python train.py --encoder_patch_size=4 --fusion="prefix" --fusion_encoder_head_dim=16 --fusion_encoder_fused_qkv=true --fusion_encoder_bias="none" --fusion_encoder_positions="rope" --init="trunc_normal_002" --residual_init="none" --grad_clip=0.5
Rows from block 4 of the image encoder of a small model that answers yes/no questions on an image's attributes, named by matrix and row number. Each number is 128 + 24 x the weight over its row's rms, rounded and kept within 0 to 255. All counts start at 0. Numbers have three digits each.
After each channel's rows are labels from the 100 images, of 14848, where the channel reaches its highest value: "place" is the part of the image that holds the peak. Only what is clearly more common there than usual is listed. The data: photos of plants and fungi (iNaturalist).
# pw: pointwise conv (encoder.blocks.4.pw.weight, 192x192x1x1), inputs 0-63

pw.38:109131130130144144094132134121118109144085138106096117094118129145149117111138109169163140149104129143168117128139140093105121139116137115146103089142157151148128150136119155211150147166078143
place: bottom centre

pw.156:127115082156119146130089120093150102094126079141140146150137114103133152111126073154126136126164138165130081110146093132135117129099165132129154131161113100123130126141160105149106173116142121
place: centre

pw.173:094073143112142125153128116165147076103176122156140110140108157106116092099088157117089163180161123117134130137101059175123129108126132134089150123124136131117129127112123116152144096102106171
place: bottom centre

pw.45:136158071109134094082106119090129122109107121163147087122141146165097134087123132145110148146120098136150122109168131134082134121132112131102098129141155107170117122157129131156135165126120115
place: top centre

pw.87:177095153122139116153175140124135097099132136108091108110121161107152151110115108100119119122141120112111133136141088144117085099121118119134117088153130103143153096097136132182124147102150152
place: bottom centre

pw.34:151123140085120141165131110130147100133116150136127088131156125144121143121092099136137113100140106138125120148116112131147132105133148141138121110149154144143151106158102196150145092093106103
place: top left; top right

pw.50:094163128133145151139134132162148087146101093087125095103177111126141142113180148134131150100105110150162122111172177111127093138112136133131157170116081161083139150171162130114117144138104088
place: centre

pw.109:111101100127093133133059096119159136155147142110152146129131140094117106111129128151159140142090137098115119147128176134120115140134106110081138146068134185167110111108067120089088122124110106
place: middle left

pw.96:164120147162110093152117097095135135120152119141130120137144133131139093141102092185121163124141091143122125130148124104196091144123156135102132127122126107151140145125134195124119114102142115
place: top centre; top left

pw.94:145123126138115111127182157112128172141118139149191104064145139170171111092114109115136117120103113139112124117159156128114127153080118112123080088164067112107129133112100140108117153144116135
place: centre

pw.97:098125101127137146143131097167075122115110102093106113112153122119083151104163109154112127094136139092114139126149130127136113177122115139177138135149116119150141101146150067149142140150141124
place: centre

pw.148:172128098138105134095130148161115106077189134131120117132137140123125155136133111105172100155110139127116096196127155123119086141122108139132160122116147109161112103148125127158110159120093147
place: bottom centre

pw.60:166087150145142113108148160147145147138133100102120159088141120141105167104131100098130141139125105108116127156128125122144141130111160107122142109106092160126120103128124154141128135119127095
place: centre