Weights of a small model that answers yes/no questions on an image's attributes.
Model: 4.27M parameters, 96-pixel images, encoder arch convmixer, encoder norm batchnorm, encoder activation relu, encoder patch size 4, encoder depths [10], encoder widths [192], fusion encoder width 256, fusion encoder layers 7, fusion encoder norm layernorm, fusion encoder activation quick_gelu.
Training: 16900 steps, batches of 256.
Data: 90422 training examples, 47.8 epochs.
Rows from block 3 of the fusion encoder, named by matrix and row number. Rows with one number belong to one attention dimension. Each number is 50 + 15 x the weight over its row's rms, rounded and kept within 0 to 99. All counts start at 0. After the name is the row's rms in percent of the matrix's.
# v: attention query, key and value (stacked) (fusion_encoder.blocks.3.attn.qkv.weight, 768x256, the v third), inputs 0-255
# proj: attention output (fusion_encoder.blocks.3.attn.proj.weight, 256x256, transposed), outputs 0-255
v.175 116:61 37 68 63 38 30 68 48 36 65 58 77 45 39 55 14 73 39 45 59 44 67 55 51 69 54 52 24 40 53 87 47 40 35 46 42 51 53 45 24 65 66 44 47 25 51 60 66 48 50 60 51 41 55 47 35 40 22 38 46 63 33 69 42 30 56 29 59 49 78 34 71 75 56 34 64 50 65 62 32 46 69 71 37 33 55 64 54 66 36 62 57 51 37 68 74 49 32 50 32 51 56 40 64 49 27 49 23 34 50 83 57 74 49 68 63 39 46 87 17 04 22 62 39 44 53 54 56 33 50 57 52 78 52 32 50 39 42 45 45 63 42 63 60 55 52 60 74 33 62 59 60 28 72 39 33 72 78 68 51 62 54 66 38 58 72 59 54 21 36 60 44 55 53 42 35 49 66 51 49 48 69 46 61 57 67 29 56 44 56 49 41 83 82 49 53 67 60 44 50 39 43 63 36 53 69 51 48 56 33 48 42 16 55 59 27 41 26 41 45 55 61 38 72 39 56 63 59 26 79 53 31 33 38 81 82 47 68 15 47 37 45 58 36 46 60 75 58 45 57 51 35 65 40 36 39
v.176 107:42 40 58 54 51 24 46 61 35 55 58 53 58 54 58 62 43 48 60 48 56 50 51 32 69 51 53 39 34 49 78 61 48 49 56 26 21 34 60 59 88 30 48 42 28 42 48 48 38 50 42 32 50 56 46 42 61 46 57 53 23 61 66 57 39 21 67 49 13 71 51 73 39 64 65 80 39 57 09 69 50 54 56 56 42 63 23 58 77 54 93 57 31 58 47 42 35 57 62 41 39 55 40 46 63 70 59 82 75 51 33 62 43 44 29 43 96 39 32 37 31 88 72 72 64 71 74 62 34 50 35 62 68 45 50 63 45 48 33 57 50 45 46 51 48 45 40 46 46 56 45 85 48 46 56 42 61 51 49 36 50 63 63 63 38 77 49 44 65 99 26 56 70 45 61 43 56 45 71 63 85 34 60 84 44 52 30 51 52 20 62 37 47 58 28 48 41 51 21 55 51 58 63 35 60 32 57 47 52 29 59 54 72 59 70 46 54 38 59 25 62 53 36 40 61 59 57 44 44 48 58 49 84 56 44 52 43 39 25 66 53 49 39 72 32 60 56 54 59 67 59 70 31 59 46 46
v.177 132:74 54 54 60 82 52 70 70 31 45 41 72 53 54 30 62 57 69 92 47 39 32 25 49 33 60 41 29 52 51 33 74 44 64 54 69 30 43 59 56 45 50 41 67 69 34 44 48 33 65 56 61 26 14 76 33 31 44 61 53 46 23 69 56 64 63 38 60 40 45 62 63 60 56 46 61 57 53 49 45 44 66 38 36 65 56 38 33 29 57 44 50 48 46 63 36 36 38 58 35 61 59 65 56 69 41 45 50 46 65 37 48 71 33 60 45 43 50 79 43 34 38 33 51 69 65 57 24 43 82 60 48 62 56 41 56 59 53 54 33 81 54 47 63 61 32 40 74 48 52 66 32 37 77 53 18 51 43 53 50 60 53 53 42 43 84 28 68 46 31 69 61 71 48 63 60 68 86 37 57 08 70 50 40 58 39 48 47 40 41 73 65 31 28 34 30 42 66 41 78 73 79 55 28 56 57 33 39 84 50 37 73 50 51 62 38 28 59 42 33 54 57 55 69 38 62 46 35 61 69 34 58 71 50 62 63 80 70 42 35 36 39 57 57 43 63 51 40 42 60 43 67 81 48 74 80
v.178 090:55 46 48 46 65 59 67 61 63 34 42 72 22 62 37 41 45 07 57 53 26 37 54 56 60 62 45 53 75 54 60 72 50 77 65 42 31 38 59 57 61 38 70 90 39 58 44 84 51 49 62 43 22 55 39 75 67 31 51 18 74 53 82 69 60 74 42 49 50 36 50 40 71 43 42 50 34 52 44 66 47 50 31 55 70 28 46 66 43 66 42 35 49 46 48 46 53 20 58 59 26 41 63 56 46 58 45 41 37 40 43 47 44 31 46 38 59 73 66 40 52 42 42 53 74 48 38 44 58 52 57 68 52 46 52 75 59 67 46 72 65 62 44 55 53 33 61 59 54 43 61 63 49 69 63 70 52 29 50 72 21 47 60 88 28 48 49 58 53 31 43 37 43 46 55 56 60 52 69 48 65 59 58 68 44 62 62 48 44 70 25 55 48 65 27 46 36 40 56 24 59 63 11 47 32 43 44 70 74 54 59 44 57 34 68 55 44 62 45 46 42 45 30 57 65 93 51 83 63 53 56 42 26 62 42 64 82 80 45 39 44 65 61 77 09 61 72 77 36 32 26 70 41 63 63 64
v.179 091:32 31 57 77 63 40 30 37 27 61 49 20 30 53 71 54 39 43 20 42 51 33 43 34 50 37 35 34 29 22 40 29 64 57 61 37 24 46 60 51 64 58 56 57 73 36 31 30 23 26 53 51 47 72 38 57 45 48 77 43 51 52 62 47 29 13 38 43 55 49 20 34 52 56 64 60 41 29 34 67 66 50 36 47 28 72 49 30 58 60 57 35 43 50 35 48 41 32 76 38 55 42 33 62 35 65 72 61 61 36 40 62 51 44 60 72 69 61 46 30 20 61 56 88 38 67 49 57 43 80 48 63 61 63 70 77 37 47 30 47 58 67 33 56 74 59 57 58 58 62 47 73 43 42 52 82 60 44 39 44 55 41 59 55 45 66 40 33 42 63 41 49 64 58 33 59 65 43 78 46 87 59 71 72 29 64 45 42 40 26 47 61 61 45 33 70 50 36 33 31 30 67 64 48 39 54 70 63 61 62 64 59 52 63 50 60 67 52 51 33 43 61 54 46 66 32 63 49 44 51 51 63 64 69 38 39 44 66 67 83 46 77 10 81 30 34 38 48 19 56 67 54 44 59 56 56
v.180 098:58 21 30 76 59 42 22 42 34 35 47 43 14 47 52 76 33 48 73 43 79 67 22 45 41 19 49 55 61 73 27 57 60 26 45 47 52 59 64 59 46 46 68 46 51 57 53 52 40 20 52 53 18 46 47 67 44 44 59 41 67 48 59 36 49 74 74 62 32 38 56 54 63 52 56 72 27 46 61 47 45 55 56 47 48 54 21 36 59 64 85 34 44 33 48 34 14 48 56 27 14 46 59 49 91 31 54 29 29 40 24 88 61 55 65 54 54 57 43 60 60 42 49 50 50 56 22 38 55 66 19 65 52 48 30 61 55 65 46 37 62 63 23 65 48 25 67 40 44 34 53 48 59 73 30 24 54 85 44 28 45 46 37 70 58 58 56 35 33 62 60 63 74 86 36 54 57 38 57 59 77 42 65 77 36 42 46 45 75 49 53 45 49 57 31 77 44 55 42 59 31 52 24 44 26 45 40 50 35 53 64 61 49 49 62 60 38 46 44 38 58 42 45 35 51 30 53 49 46 63 64 35 32 55 76 46 64 59 12 56 50 50 56 45 35 38 60 35 58 54 54 47 36 68 39 27
v.181 084:62 31 63 65 41 37 69 54 18 65 47 36 48 37 74 81 57 49 51 70 65 44 48 53 62 65 76 46 60 54 43 42 73 33 42 74 61 34 46 59 47 42 47 49 23 50 14 46 84 65 38 26 54 40 61 86 34 63 84 51 58 69 19 44 52 62 40 78 58 49 64 74 43 69 55 76 69 33 25 09 26 31 39 62 47 37 36 34 38 49 60 50 57 55 70 68 36 48 39 41 49 45 34 63 60 51 53 52 42 33 74 79 30 55 50 52 55 48 37 52 40 63 34 47 99 60 64 37 28 44 60 56 77 30 50 61 49 40 50 36 65 50 50 43 74 48 49 55 45 38 46 47 53 61 56 45 49 81 27 50 67 57 66 37 47 31 59 47 48 60 49 30 57 32 54 37 31 35 33 56 40 44 67 28 15 39 64 61 46 38 78 52 42 27 49 36 39 65 38 37 76 33 42 38 79 70 56 35 55 62 52 45 61 53 61 50 46 30 77 71 60 35 37 62 40 29 57 45 46 71 32 37 61 63 48 57 61 67 50 40 57 36 65 55 60 79 59 55 73 65 57 56 46 59 17 51
v.182 091:46 49 57 71 50 52 41 89 49 80 42 62 31 35 38 58 58 52 42 65 77 51 49 32 17 51 18 34 53 50 54 57 51 28 31 23 50 39 62 60 64 57 43 70 67 36 81 09 54 47 29 26 44 46 66 64 50 48 49 66 31 39 69 39 46 48 54 44 63 61 31 73 44 48 33 24 46 54 71 45 36 55 50 56 36 50 42 48 70 60 45 42 51 72 39 01 62 57 52 38 74 55 59 61 46 55 44 44 43 16 64 48 60 37 47 48 69 64 46 49 69 56 48 39 26 43 65 40 66 51 26 58 45 54 64 54 50 50 52 53 59 55 37 58 47 48 51 60 78 48 42 85 75 51 45 46 63 39 46 34 46 53 37 26 64 73 70 52 33 51 27 82 64 60 52 55 60 48 23 46 63 51 28 72 47 47 41 58 59 49 61 45 61 61 64 59 30 48 15 57 54 59 35 44 63 73 63 36 57 65 34 48 62 56 52 25 64 51 54 57 59 20 61 37 63 66 47 32 38 37 29 32 67 56 32 53 99 33 54 79 43 52 10 70 18 56 22 39 30 54 54 41 38 51 72 45
v.183 082:62 59 50 41 49 44 47 29 59 48 52 52 60 70 44 38 33 48 71 31 55 14 43 58 43 60 45 44 20 31 53 25 44 60 21 30 50 45 27 33 52 66 47 63 34 56 58 36 47 59 53 55 47 72 84 23 61 31 65 39 54 42 42 61 53 71 51 39 57 40 60 52 63 67 38 76 57 37 48 00 43 47 27 41 42 34 51 44 27 50 66 55 51 50 47 61 37 51 20 53 66 60 46 77 50 48 57 73 90 78 46 12 39 39 43 87 51 34 50 34 18 67 64 76 50 41 60 53 43 76 71 46 47 15 52 60 38 58 66 48 25 44 33 72 42 47 70 71 34 44 36 49 57 59 71 52 52 50 52 67 55 44 83 62 55 67 51 47 51 42 77 62 34 58 55 49 56 49 37 45 47 80 50 40 36 72 26 48 50 35 52 71 79 56 45 27 57 70 51 60 83 69 46 53 49 41 58 46 56 28 53 54 54 52 35 46 42 66 45 76 56 57 31 40 30 53 39 60 58 74 68 96 59 41 46 42 43 37 46 56 64 46 51 52 92 61 45 58 45 53 41 76 48 46 56 41
v.184 088:60 56 50 57 44 38 80 45 45 38 44 52 99 27 66 73 47 66 48 55 61 49 59 49 49 35 66 11 26 73 45 66 45 48 45 71 39 64 43 34 41 69 44 41 27 44 49 47 44 65 72 68 31 36 42 53 47 63 39 39 35 40 41 46 72 36 44 42 38 37 50 66 48 55 66 76 46 30 31 45 20 65 42 29 18 37 52 43 29 69 55 51 51 46 50 56 36 42 71 45 49 67 54 61 44 43 54 61 57 41 50 67 78 51 53 35 29 50 72 65 30 60 41 60 47 55 51 19 38 39 54 23 48 54 64 50 65 45 42 39 40 45 59 43 73 50 51 55 49 80 62 60 32 61 41 26 52 48 64 52 44 41 57 41 32 80 24 56 35 45 45 29 55 36 63 43 50 93 51 69 38 77 41 75 58 57 48 60 60 36 84 61 51 40 39 45 50 72 43 59 75 33 79 47 47 45 59 35 90 64 11 59 29 51 23 60 33 41 50 50 78 78 59 48 36 47 44 72 60 65 37 54 35 39 40 48 81 57 27 35 54 30 79 19 31 40 59 49 18 46 47 54 50 63 46 58
v.185 090:57 48 59 58 33 44 51 38 75 71 60 36 34 44 46 44 62 50 50 47 52 56 69 38 67 48 75 54 82 32 33 57 64 40 68 20 47 53 60 65 20 59 53 25 57 44 46 71 31 19 36 51 37 63 51 35 55 52 47 33 34 83 39 45 45 23 44 30 39 37 42 65 57 41 76 47 51 30 68 68 51 58 47 68 57 63 31 19 65 48 67 49 56 38 37 42 65 64 46 58 41 29 37 50 78 40 40 47 42 36 71 52 79 71 41 56 61 35 28 25 72 38 41 32 55 49 38 60 57 22 57 39 44 41 33 48 52 53 55 70 59 67 69 64 69 16 55 35 37 32 56 49 58 21 42 76 48 53 44 56 45 50 67 47 74 24 67 49 82 61 51 24 45 65 38 54 33 52 60 38 76 32 54 54 57 58 43 30 13 65 13 38 25 42 62 86 71 59 53 54 28 72 30 63 52 67 37 73 41 72 72 49 37 33 48 44 58 35 38 45 71 62 39 73 49 36 59 57 44 29 57 47 62 60 51 42 35 36 49 83 58 30 75 54 38 23 41 68 60 50 37 37 61 52 36 49
v.186 096:62 68 35 39 40 34 47 57 73 55 68 61 55 49 31 33 48 41 40 28 57 41 37 66 50 55 55 65 37 32 87 48 54 57 39 27 58 60 68 41 34 47 39 41 50 75 63 54 29 38 59 89 27 30 51 62 50 29 47 39 32 96 43 41 32 34 46 21 33 62 52 23 61 23 37 36 69 53 61 93 54 57 32 69 32 81 33 42 62 59 39 62 52 35 46 49 44 61 59 32 15 75 44 42 74 16 56 63 25 57 56 45 48 57 39 47 45 52 51 32 63 48 49 29 45 17 62 54 57 44 71 45 51 47 50 41 61 56 80 63 59 07 72 28 39 42 49 52 44 66 46 39 63 37 56 75 66 30 60 35 44 38 35 44 30 25 58 58 43 64 58 44 20 48 43 79 48 38 46 52 61 44 48 46 59 33 58 49 44 61 39 52 35 61 46 61 48 12 45 52 59 76 55 31 22 52 30 71 40 74 49 46 48 12 61 46 63 35 51 36 58 38 60 65 70 34 46 78 55 55 63 52 43 65 48 54 46 66 53 39 51 48 62 40 51 48 29 58 70 83 41 43 32 58 45 42
v.187 084:73 75 39 37 27 65 58 46 33 36 62 42 36 29 40 40 57 50 51 46 48 67 34 72 81 39 33 36 60 41 85 73 53 74 66 17 53 75 50 64 50 76 51 50 63 38 81 52 43 39 65 68 65 66 35 28 58 32 35 42 61 46 58 45 53 36 52 52 50 56 71 22 60 41 69 49 53 44 61 65 59 49 40 70 41 38 29 21 51 49 65 27 51 58 79 37 31 38 29 38 68 53 41 46 69 51 58 58 30 63 28 12 38 74 44 39 34 27 41 75 28 61 34 62 33 53 47 45 40 46 60 48 63 34 63 59 54 67 44 69 52 77 21 46 23 60 63 32 74 63 63 59 61 67 40 41 45 53 47 44 30 79 65 43 42 61 56 49 60 30 65 43 56 55 26 45 58 42 72 57 64 20 76 75 47 53 58 70 58 31 58 64 50 33 49 45 49 69 62 40 39 74 58 38 40 60 42 28 65 49 55 46 65 68 50 64 58 55 37 68 36 64 35 60 37 14 51 51 82 51 51 70 50 35 51 35 34 66 31 70 47 37 66 37 72 69 70 41 29 72 35 69 66 49 39 65
proj.175 116:20 54 43 47 52 56 34 65 56 43 59 29 59 52 28 62 35 51 60 30 25 57 76 73 46 50 37 74 60 55 29 62 20 79 56 34 42 55 39 81 45 63 57 45 76 56 45 24 44 59 32 47 48 48 49 43 61 53 65 42 44 57 53 45 62 37 53 35 58 27 55 49 48 47 54 31 64 49 44 43 54 36 45 45 74 49 28 56 45 43 38 64 38 59 49 30 52 63 53 75 53 44 35 68 64 79 48 72 78 56 41 50 32 58 42 51 68 60 43 59 87 52 65 48 54 56 36 37 49 48 53 63 35 61 68 46 61 73 76 54 72 46 60 49 35 53 60 51 59 42 44 29 56 22 83 52 49 43 29 35 34 44 53 56 28 30 40 58 61 20 38 46 65 63 35 28 53 42 45 57 50 13 26 49 34 40 52 55 59 46 67 57 33 55 63 51 30 38 66 46 40 65 40 77 37 39 44 44 55 54 82 48 58 83 38 75 35 75 53 50 10 45 62 23 60 22 29 70 52 14 52 62 72 58 53 19 60 57 64 55 51 63 37 35 21 29 34 19 81 51 33 67 21 74 40 67
proj.176 095:56 56 42 63 50 61 45 55 47 54 62 51 55 64 68 46 70 54 39 41 31 58 42 36 66 66 72 60 41 22 45 49 31 62 36 67 54 58 42 47 28 68 49 52 66 65 58 63 83 40 45 33 49 92 50 69 39 43 54 49 61 58 38 34 53 60 88 57 65 23 55 42 62 35 55 39 27 81 86 20 49 67 65 45 55 64 68 61 68 54 44 65 50 55 33 42 69 31 68 46 51 57 58 57 47 70 37 36 38 43 42 77 48 39 55 56 59 65 41 65 57 52 46 58 52 28 70 66 63 71 44 93 44 56 53 57 56 37 69 03 36 45 59 44 54 47 49 42 54 46 57 43 46 56 73 63 68 49 47 17 46 50 49 35 52 26 49 54 33 55 64 52 49 49 54 39 72 44 36 50 26 55 62 26 55 43 22 48 15 39 33 67 55 28 27 82 40 48 45 62 41 56 35 61 25 70 54 29 43 80 43 56 44 34 44 52 54 42 38 48 41 57 65 42 32 43 79 06 63 22 44 18 41 53 72 28 59 76 62 35 39 54 72 30 90 40 60 50 38 52 57 55 64 33 33 44
proj.177 114:52 62 62 55 51 52 61 33 67 57 36 70 51 48 84 26 53 45 53 59 66 63 26 53 53 52 48 61 60 52 57 23 79 53 51 34 59 56 34 21 47 36 63 37 41 56 37 52 40 45 54 45 62 29 38 59 57 48 34 71 61 51 56 44 52 48 52 29 58 36 74 57 62 25 45 33 80 63 58 42 66 35 59 67 26 90 55 76 67 65 50 50 80 53 40 55 39 51 63 69 66 36 38 48 38 60 61 53 72 69 77 49 74 43 58 25 68 35 51 54 48 45 41 23 34 60 14 52 64 56 78 46 40 41 47 28 27 54 24 26 32 68 43 34 78 43 75 43 52 39 52 73 25 31 52 65 32 58 38 52 49 43 39 41 66 62 55 56 59 33 38 44 55 49 46 52 33 39 15 27 78 72 63 22 76 55 61 80 59 47 71 51 63 60 61 62 44 62 34 33 67 52 57 56 56 52 47 47 49 38 48 43 47 57 25 26 85 43 63 43 38 65 58 61 59 41 73 80 49 55 62 70 17 37 58 86 38 33 33 49 71 56 21 68 45 56 56 73 58 64 45 50 34 57 49 27
proj.178 091:60 18 40 73 32 59 20 07 47 28 24 68 57 85 66 54 70 67 68 62 51 44 30 79 41 18 53 46 58 67 51 65 78 65 23 58 47 57 53 50 33 75 29 22 69 46 65 58 31 32 61 80 51 64 69 52 38 56 62 61 52 50 27 38 49 36 50 61 47 53 61 70 27 73 44 33 72 59 69 45 42 42 50 72 41 69 47 40 55 44 56 12 41 66 53 57 41 42 86 49 52 51 66 52 46 59 61 59 44 52 54 47 58 65 43 51 38 57 75 62 48 65 55 47 20 59 49 64 47 74 36 59 59 44 49 44 55 51 59 44 46 40 63 45 55 58 54 56 26 30 48 43 29 50 50 41 44 57 63 24 71 73 71 12 62 56 43 44 45 58 58 26 51 42 52 29 54 44 21 49 31 51 40 61 59 57 58 52 61 36 63 60 58 34 74 31 58 55 60 61 46 63 61 52 66 41 28 34 28 47 66 61 45 77 45 61 55 39 37 65 59 83 85 51 00 45 73 83 31 49 38 50 53 54 38 48 55 39 55 38 56 58 35 53 71 38 25 60 46 62 67 39 35 36 35 40
proj.179 091:52 13 43 32 63 28 57 58 34 59 71 51 52 53 58 45 54 58 63 52 56 26 36 52 37 61 78 65 55 45 64 50 62 55 35 63 39 24 49 39 24 59 29 60 49 66 76 40 84 55 46 83 46 58 49 37 49 43 40 56 64 42 32 24 28 77 55 55 39 35 72 65 29 12 49 34 60 63 70 71 50 61 51 34 54 55 41 62 36 48 49 72 51 59 56 45 75 40 34 26 36 41 55 44 40 61 48 35 05 31 31 45 36 52 49 02 70 52 68 76 54 49 53 38 68 34 84 64 40 48 40 66 56 43 46 17 38 57 58 41 76 51 76 56 56 59 30 55 46 42 77 31 49 47 46 52 42 75 41 27 75 69 35 43 52 64 38 41 22 52 56 54 56 49 51 48 49 46 36 49 41 49 24 52 41 68 52 58 50 32 22 45 65 41 53 58 61 59 52 55 58 54 29 66 63 68 49 49 21 40 39 52 71 49 51 78 48 57 47 56 49 68 48 37 34 54 42 40 51 18 35 50 78 47 55 33 71 44 58 25 35 41 85 20 75 47 66 33 55 78 35 63 40 49 26 46
proj.180 099:59 47 75 69 38 58 39 45 39 73 68 62 74 41 62 49 65 56 29 67 34 32 51 57 58 71 51 48 27 64 54 30 52 42 53 67 46 51 58 49 43 57 42 48 47 29 53 90 62 54 42 64 66 70 80 50 50 43 68 52 33 39 45 71 40 45 41 71 42 62 34 48 24 53 48 38 72 62 66 54 69 51 69 49 32 70 59 70 66 45 31 64 41 41 55 75 60 58 60 58 64 40 33 29 28 96 38 52 42 50 43 33 54 27 80 33 60 28 61 44 67 44 54 28 30 51 70 53 16 40 48 57 73 78 46 28 63 36 48 33 71 39 57 56 69 64 62 66 47 28 60 65 31 19 99 70 62 52 47 30 84 58 64 40 50 64 22 36 49 66 53 33 57 58 68 46 47 47 36 55 58 57 39 32 52 33 58 34 51 18 50 30 34 31 61 46 39 75 49 48 38 66 46 35 82 52 49 43 35 41 53 45 57 54 37 48 75 54 26 58 20 54 49 34 50 66 53 64 70 29 15 61 69 51 61 47 33 56 53 51 52 19 55 69 69 40 43 38 48 54 56 51 61 41 59 54
proj.181 081:56 68 53 26 67 31 59 50 48 18 81 61 49 49 31 52 69 44 53 53 27 46 60 52 47 43 76 41 67 53 76 54 40 43 66 42 37 49 35 43 51 49 48 58 44 71 58 51 35 41 63 57 23 53 45 40 44 33 36 39 33 37 47 48 49 42 50 58 26 41 80 38 83 60 46 39 31 27 43 53 73 25 70 40 26 22 47 89 75 45 22 50 68 64 40 73 49 69 48 50 66 34 54 24 75 52 50 39 47 69 49 47 52 43 61 36 40 30 78 24 71 40 53 53 30 12 33 53 69 49 46 66 25 53 51 72 54 40 43 57 40 63 51 71 43 57 68 46 53 50 29 30 40 49 79 30 38 52 56 64 35 40 46 26 35 53 48 63 65 44 45 58 61 20 45 60 51 95 73 45 59 50 37 50 54 57 33 25 68 48 45 34 64 62 37 41 28 43 44 61 47 83 40 61 22 64 64 57 47 50 55 40 56 46 49 56 75 49 41 23 80 34 64 55 55 81 64 38 77 36 40 34 73 34 76 56 80 58 61 58 73 45 54 62 73 38 30 50 39 62 39 43 46 41 47 33
proj.182 098:37 54 42 53 47 33 47 36 26 46 55 34 56 29 64 11 53 41 70 31 39 41 58 55 43 17 74 34 67 29 55 48 58 63 60 73 63 70 47 50 53 48 40 52 55 54 22 85 56 15 38 62 56 52 45 50 56 50 45 55 67 45 56 50 58 74 69 39 39 25 52 50 47 68 39 48 74 34 75 35 59 75 70 62 50 60 54 62 18 56 54 56 74 38 59 59 10 41 73 95 47 33 38 54 62 45 71 39 68 72 66 49 49 73 42 42 57 61 78 40 52 56 60 43 37 64 53 53 52 27 57 55 54 58 20 79 58 26 63 43 35 36 52 30 37 26 49 38 46 76 66 69 35 76 69 42 62 65 53 42 71 30 52 69 41 37 55 51 57 54 42 46 66 58 47 47 42 66 45 79 61 42 62 50 37 44 59 53 31 17 40 30 34 83 45 62 64 71 65 41 52 45 55 46 52 59 42 73 75 59 55 47 44 31 37 41 45 41 50 45 27 35 22 52 33 50 42 61 55 46 56 82 47 79 75 53 35 40 50 33 66 41 68 42 45 22 72 35 73 30 63 49 39 52 25 50
proj.183 091:51 43 48 65 47 61 76 51 47 47 68 64 38 50 42 63 51 70 27 53 58 60 50 56 56 61 36 45 58 54 42 44 56 23 59 35 43 28 59 46 39 58 64 54 87 62 52 68 72 52 67 30 40 59 37 65 28 59 36 53 50 75 57 45 50 48 34 35 58 45 70 69 27 29 64 59 66 58 49 69 36 54 26 54 58 44 61 42 59 39 25 29 52 33 44 84 81 51 68 38 43 73 61 18 29 47 74 42 40 61 56 60 73 69 52 63 52 40 21 71 62 43 56 65 48 47 51 42 75 66 69 54 43 62 39 25 43 87 49 63 68 57 65 36 57 58 50 39 64 48 60 37 54 29 47 32 34 50 27 62 10 55 66 35 51 63 38 52 22 52 53 46 37 29 36 74 46 39 69 50 45 60 45 54 58 63 37 64 38 64 67 53 57 52 48 76 38 33 28 48 65 32 60 50 50 71 59 65 59 79 16 61 50 83 74 51 35 68 57 40 61 49 75 32 85 76 67 54 51 57 59 27 56 26 48 58 49 12 21 10 33 48 37 47 30 38 30 65 51 65 32 40 42 38 55 48
proj.184 090:35 57 82 34 65 49 61 61 50 37 59 68 54 55 34 45 37 50 47 70 68 45 52 57 52 90 40 84 64 40 49 40 70 58 60 40 37 28 47 31 57 11 33 79 51 41 75 54 50 57 35 17 43 19 47 09 34 58 47 56 68 44 48 35 58 25 46 44 56 37 46 50 39 77 24 32 83 44 49 43 50 50 32 47 35 42 55 52 69 61 31 37 60 50 49 63 53 58 27 54 45 26 63 45 42 72 50 72 62 43 53 53 43 48 34 61 77 69 48 61 54 48 28 56 65 52 60 55 46 37 50 57 47 43 55 41 00 56 58 55 59 78 53 39 39 51 72 60 57 09 57 42 62 43 33 61 40 72 71 45 54 37 51 47 68 27 62 47 50 37 72 58 37 48 65 55 48 42 62 45 53 45 62 13 73 59 46 44 44 90 54 54 43 60 69 35 58 36 52 58 37 54 34 73 30 20 69 59 21 18 63 50 44 59 53 50 57 47 67 44 51 60 62 55 60 39 77 55 59 42 46 48 47 13 51 69 44 38 52 62 45 91 47 79 51 55 31 39 78 59 54 69 53 41 52 42
proj.185 091:57 41 63 36 44 68 53 45 51 46 69 40 57 67 55 71 57 70 67 61 41 36 20 55 70 60 38 59 39 71 37 20 34 30 28 96 49 59 51 50 54 42 31 48 28 43 69 65 69 48 30 52 53 51 59 70 55 45 42 49 76 40 76 55 27 85 59 53 59 49 48 30 38 66 50 38 68 66 58 66 63 43 59 48 63 42 66 51 90 43 40 67 35 54 44 67 36 57 56 22 77 59 45 57 61 64 46 59 51 49 54 80 42 51 65 48 46 65 41 54 54 55 51 37 57 45 90 32 41 53 52 68 78 59 76 53 67 56 47 24 47 17 54 44 41 86 74 64 67 40 48 21 33 50 39 59 55 52 42 46 79 43 40 52 42 51 53 52 25 58 41 60 44 70 57 52 64 38 50 46 62 30 57 33 26 58 72 62 78 48 61 69 38 65 29 24 48 36 55 81 42 34 61 27 56 53 61 48 52 42 45 43 60 63 71 49 69 54 36 28 22 64 61 66 51 71 29 20 63 84 46 43 54 42 51 60 78 40 43 37 21 58 56 24 65 62 61 47 36 68 43 64 60 77 62 45
proj.186 094:56 19 54 62 51 49 44 52 41 29 10 50 54 66 37 70 59 53 65 56 30 59 55 56 48 40 38 27 77 69 25 50 51 52 35 51 58 29 38 63 67 60 70 44 60 31 39 53 45 35 45 54 54 62 70 25 60 64 51 75 49 26 40 51 42 74 53 47 86 77 56 63 37 67 54 54 32 47 51 25 73 56 47 56 37 49 64 57 77 67 62 33 38 60 48 51 49 33 13 46 62 28 71 54 68 36 36 31 44 60 42 58 54 24 62 96 52 45 54 68 75 51 41 68 54 55 44 54 47 71 43 43 58 67 47 64 43 33 48 61 22 70 26 51 51 22 54 29 28 35 58 29 74 66 62 45 59 51 40 43 47 41 56 66 75 41 50 59 61 54 51 37 61 50 29 48 74 68 64 34 36 59 51 62 30 51 62 43 61 46 34 66 48 01 51 21 68 72 41 55 35 28 52 54 54 69 58 48 61 55 83 71 33 46 48 42 42 68 46 46 21 46 55 61 38 45 31 25 58 67 47 35 23 72 53 43 53 25 40 55 36 50 46 73 16 71 68 40 24 25 61 60 47 47 54 53
proj.187 086:18 28 49 53 47 35 73 57 47 66 38 48 51 58 76 45 41 52 21 48 32 45 30 62 59 42 40 55 54 69 42 52 48 49 28 46 46 10 55 47 46 65 58 38 64 37 61 55 70 58 59 38 32 55 62 58 39 64 73 48 19 63 47 48 49 77 58 67 63 53 50 66 42 35 48 46 66 74 43 44 41 61 24 36 45 38 75 67 61 29 46 73 50 38 47 61 59 30 38 61 50 62 41 55 26 62 58 37 63 54 40 71 41 34 89 80 24 60 50 39 69 52 55 84 58 36 62 57 37 42 33 59 35 67 58 25 54 43 69 53 78 42 73 41 64 58 32 66 67 49 17 50 67 09 33 46 31 26 58 43 61 30 58 45 73 78 34 71 55 75 45 54 28 61 44 43 51 34 44 16 41 41 24 23 34 61 63 54 46 33 34 57 41 31 19 49 66 53 30 69 49 12 60 42 46 32 76 62 46 70 49 19 47 59 64 52 47 60 57 62 30 45 72 49 67 33 52 67 51 60 73 48 55 61 53 59 50 50 34 29 65 58 59 62 47 28 42 61 61 39 53 21 41 33 57 35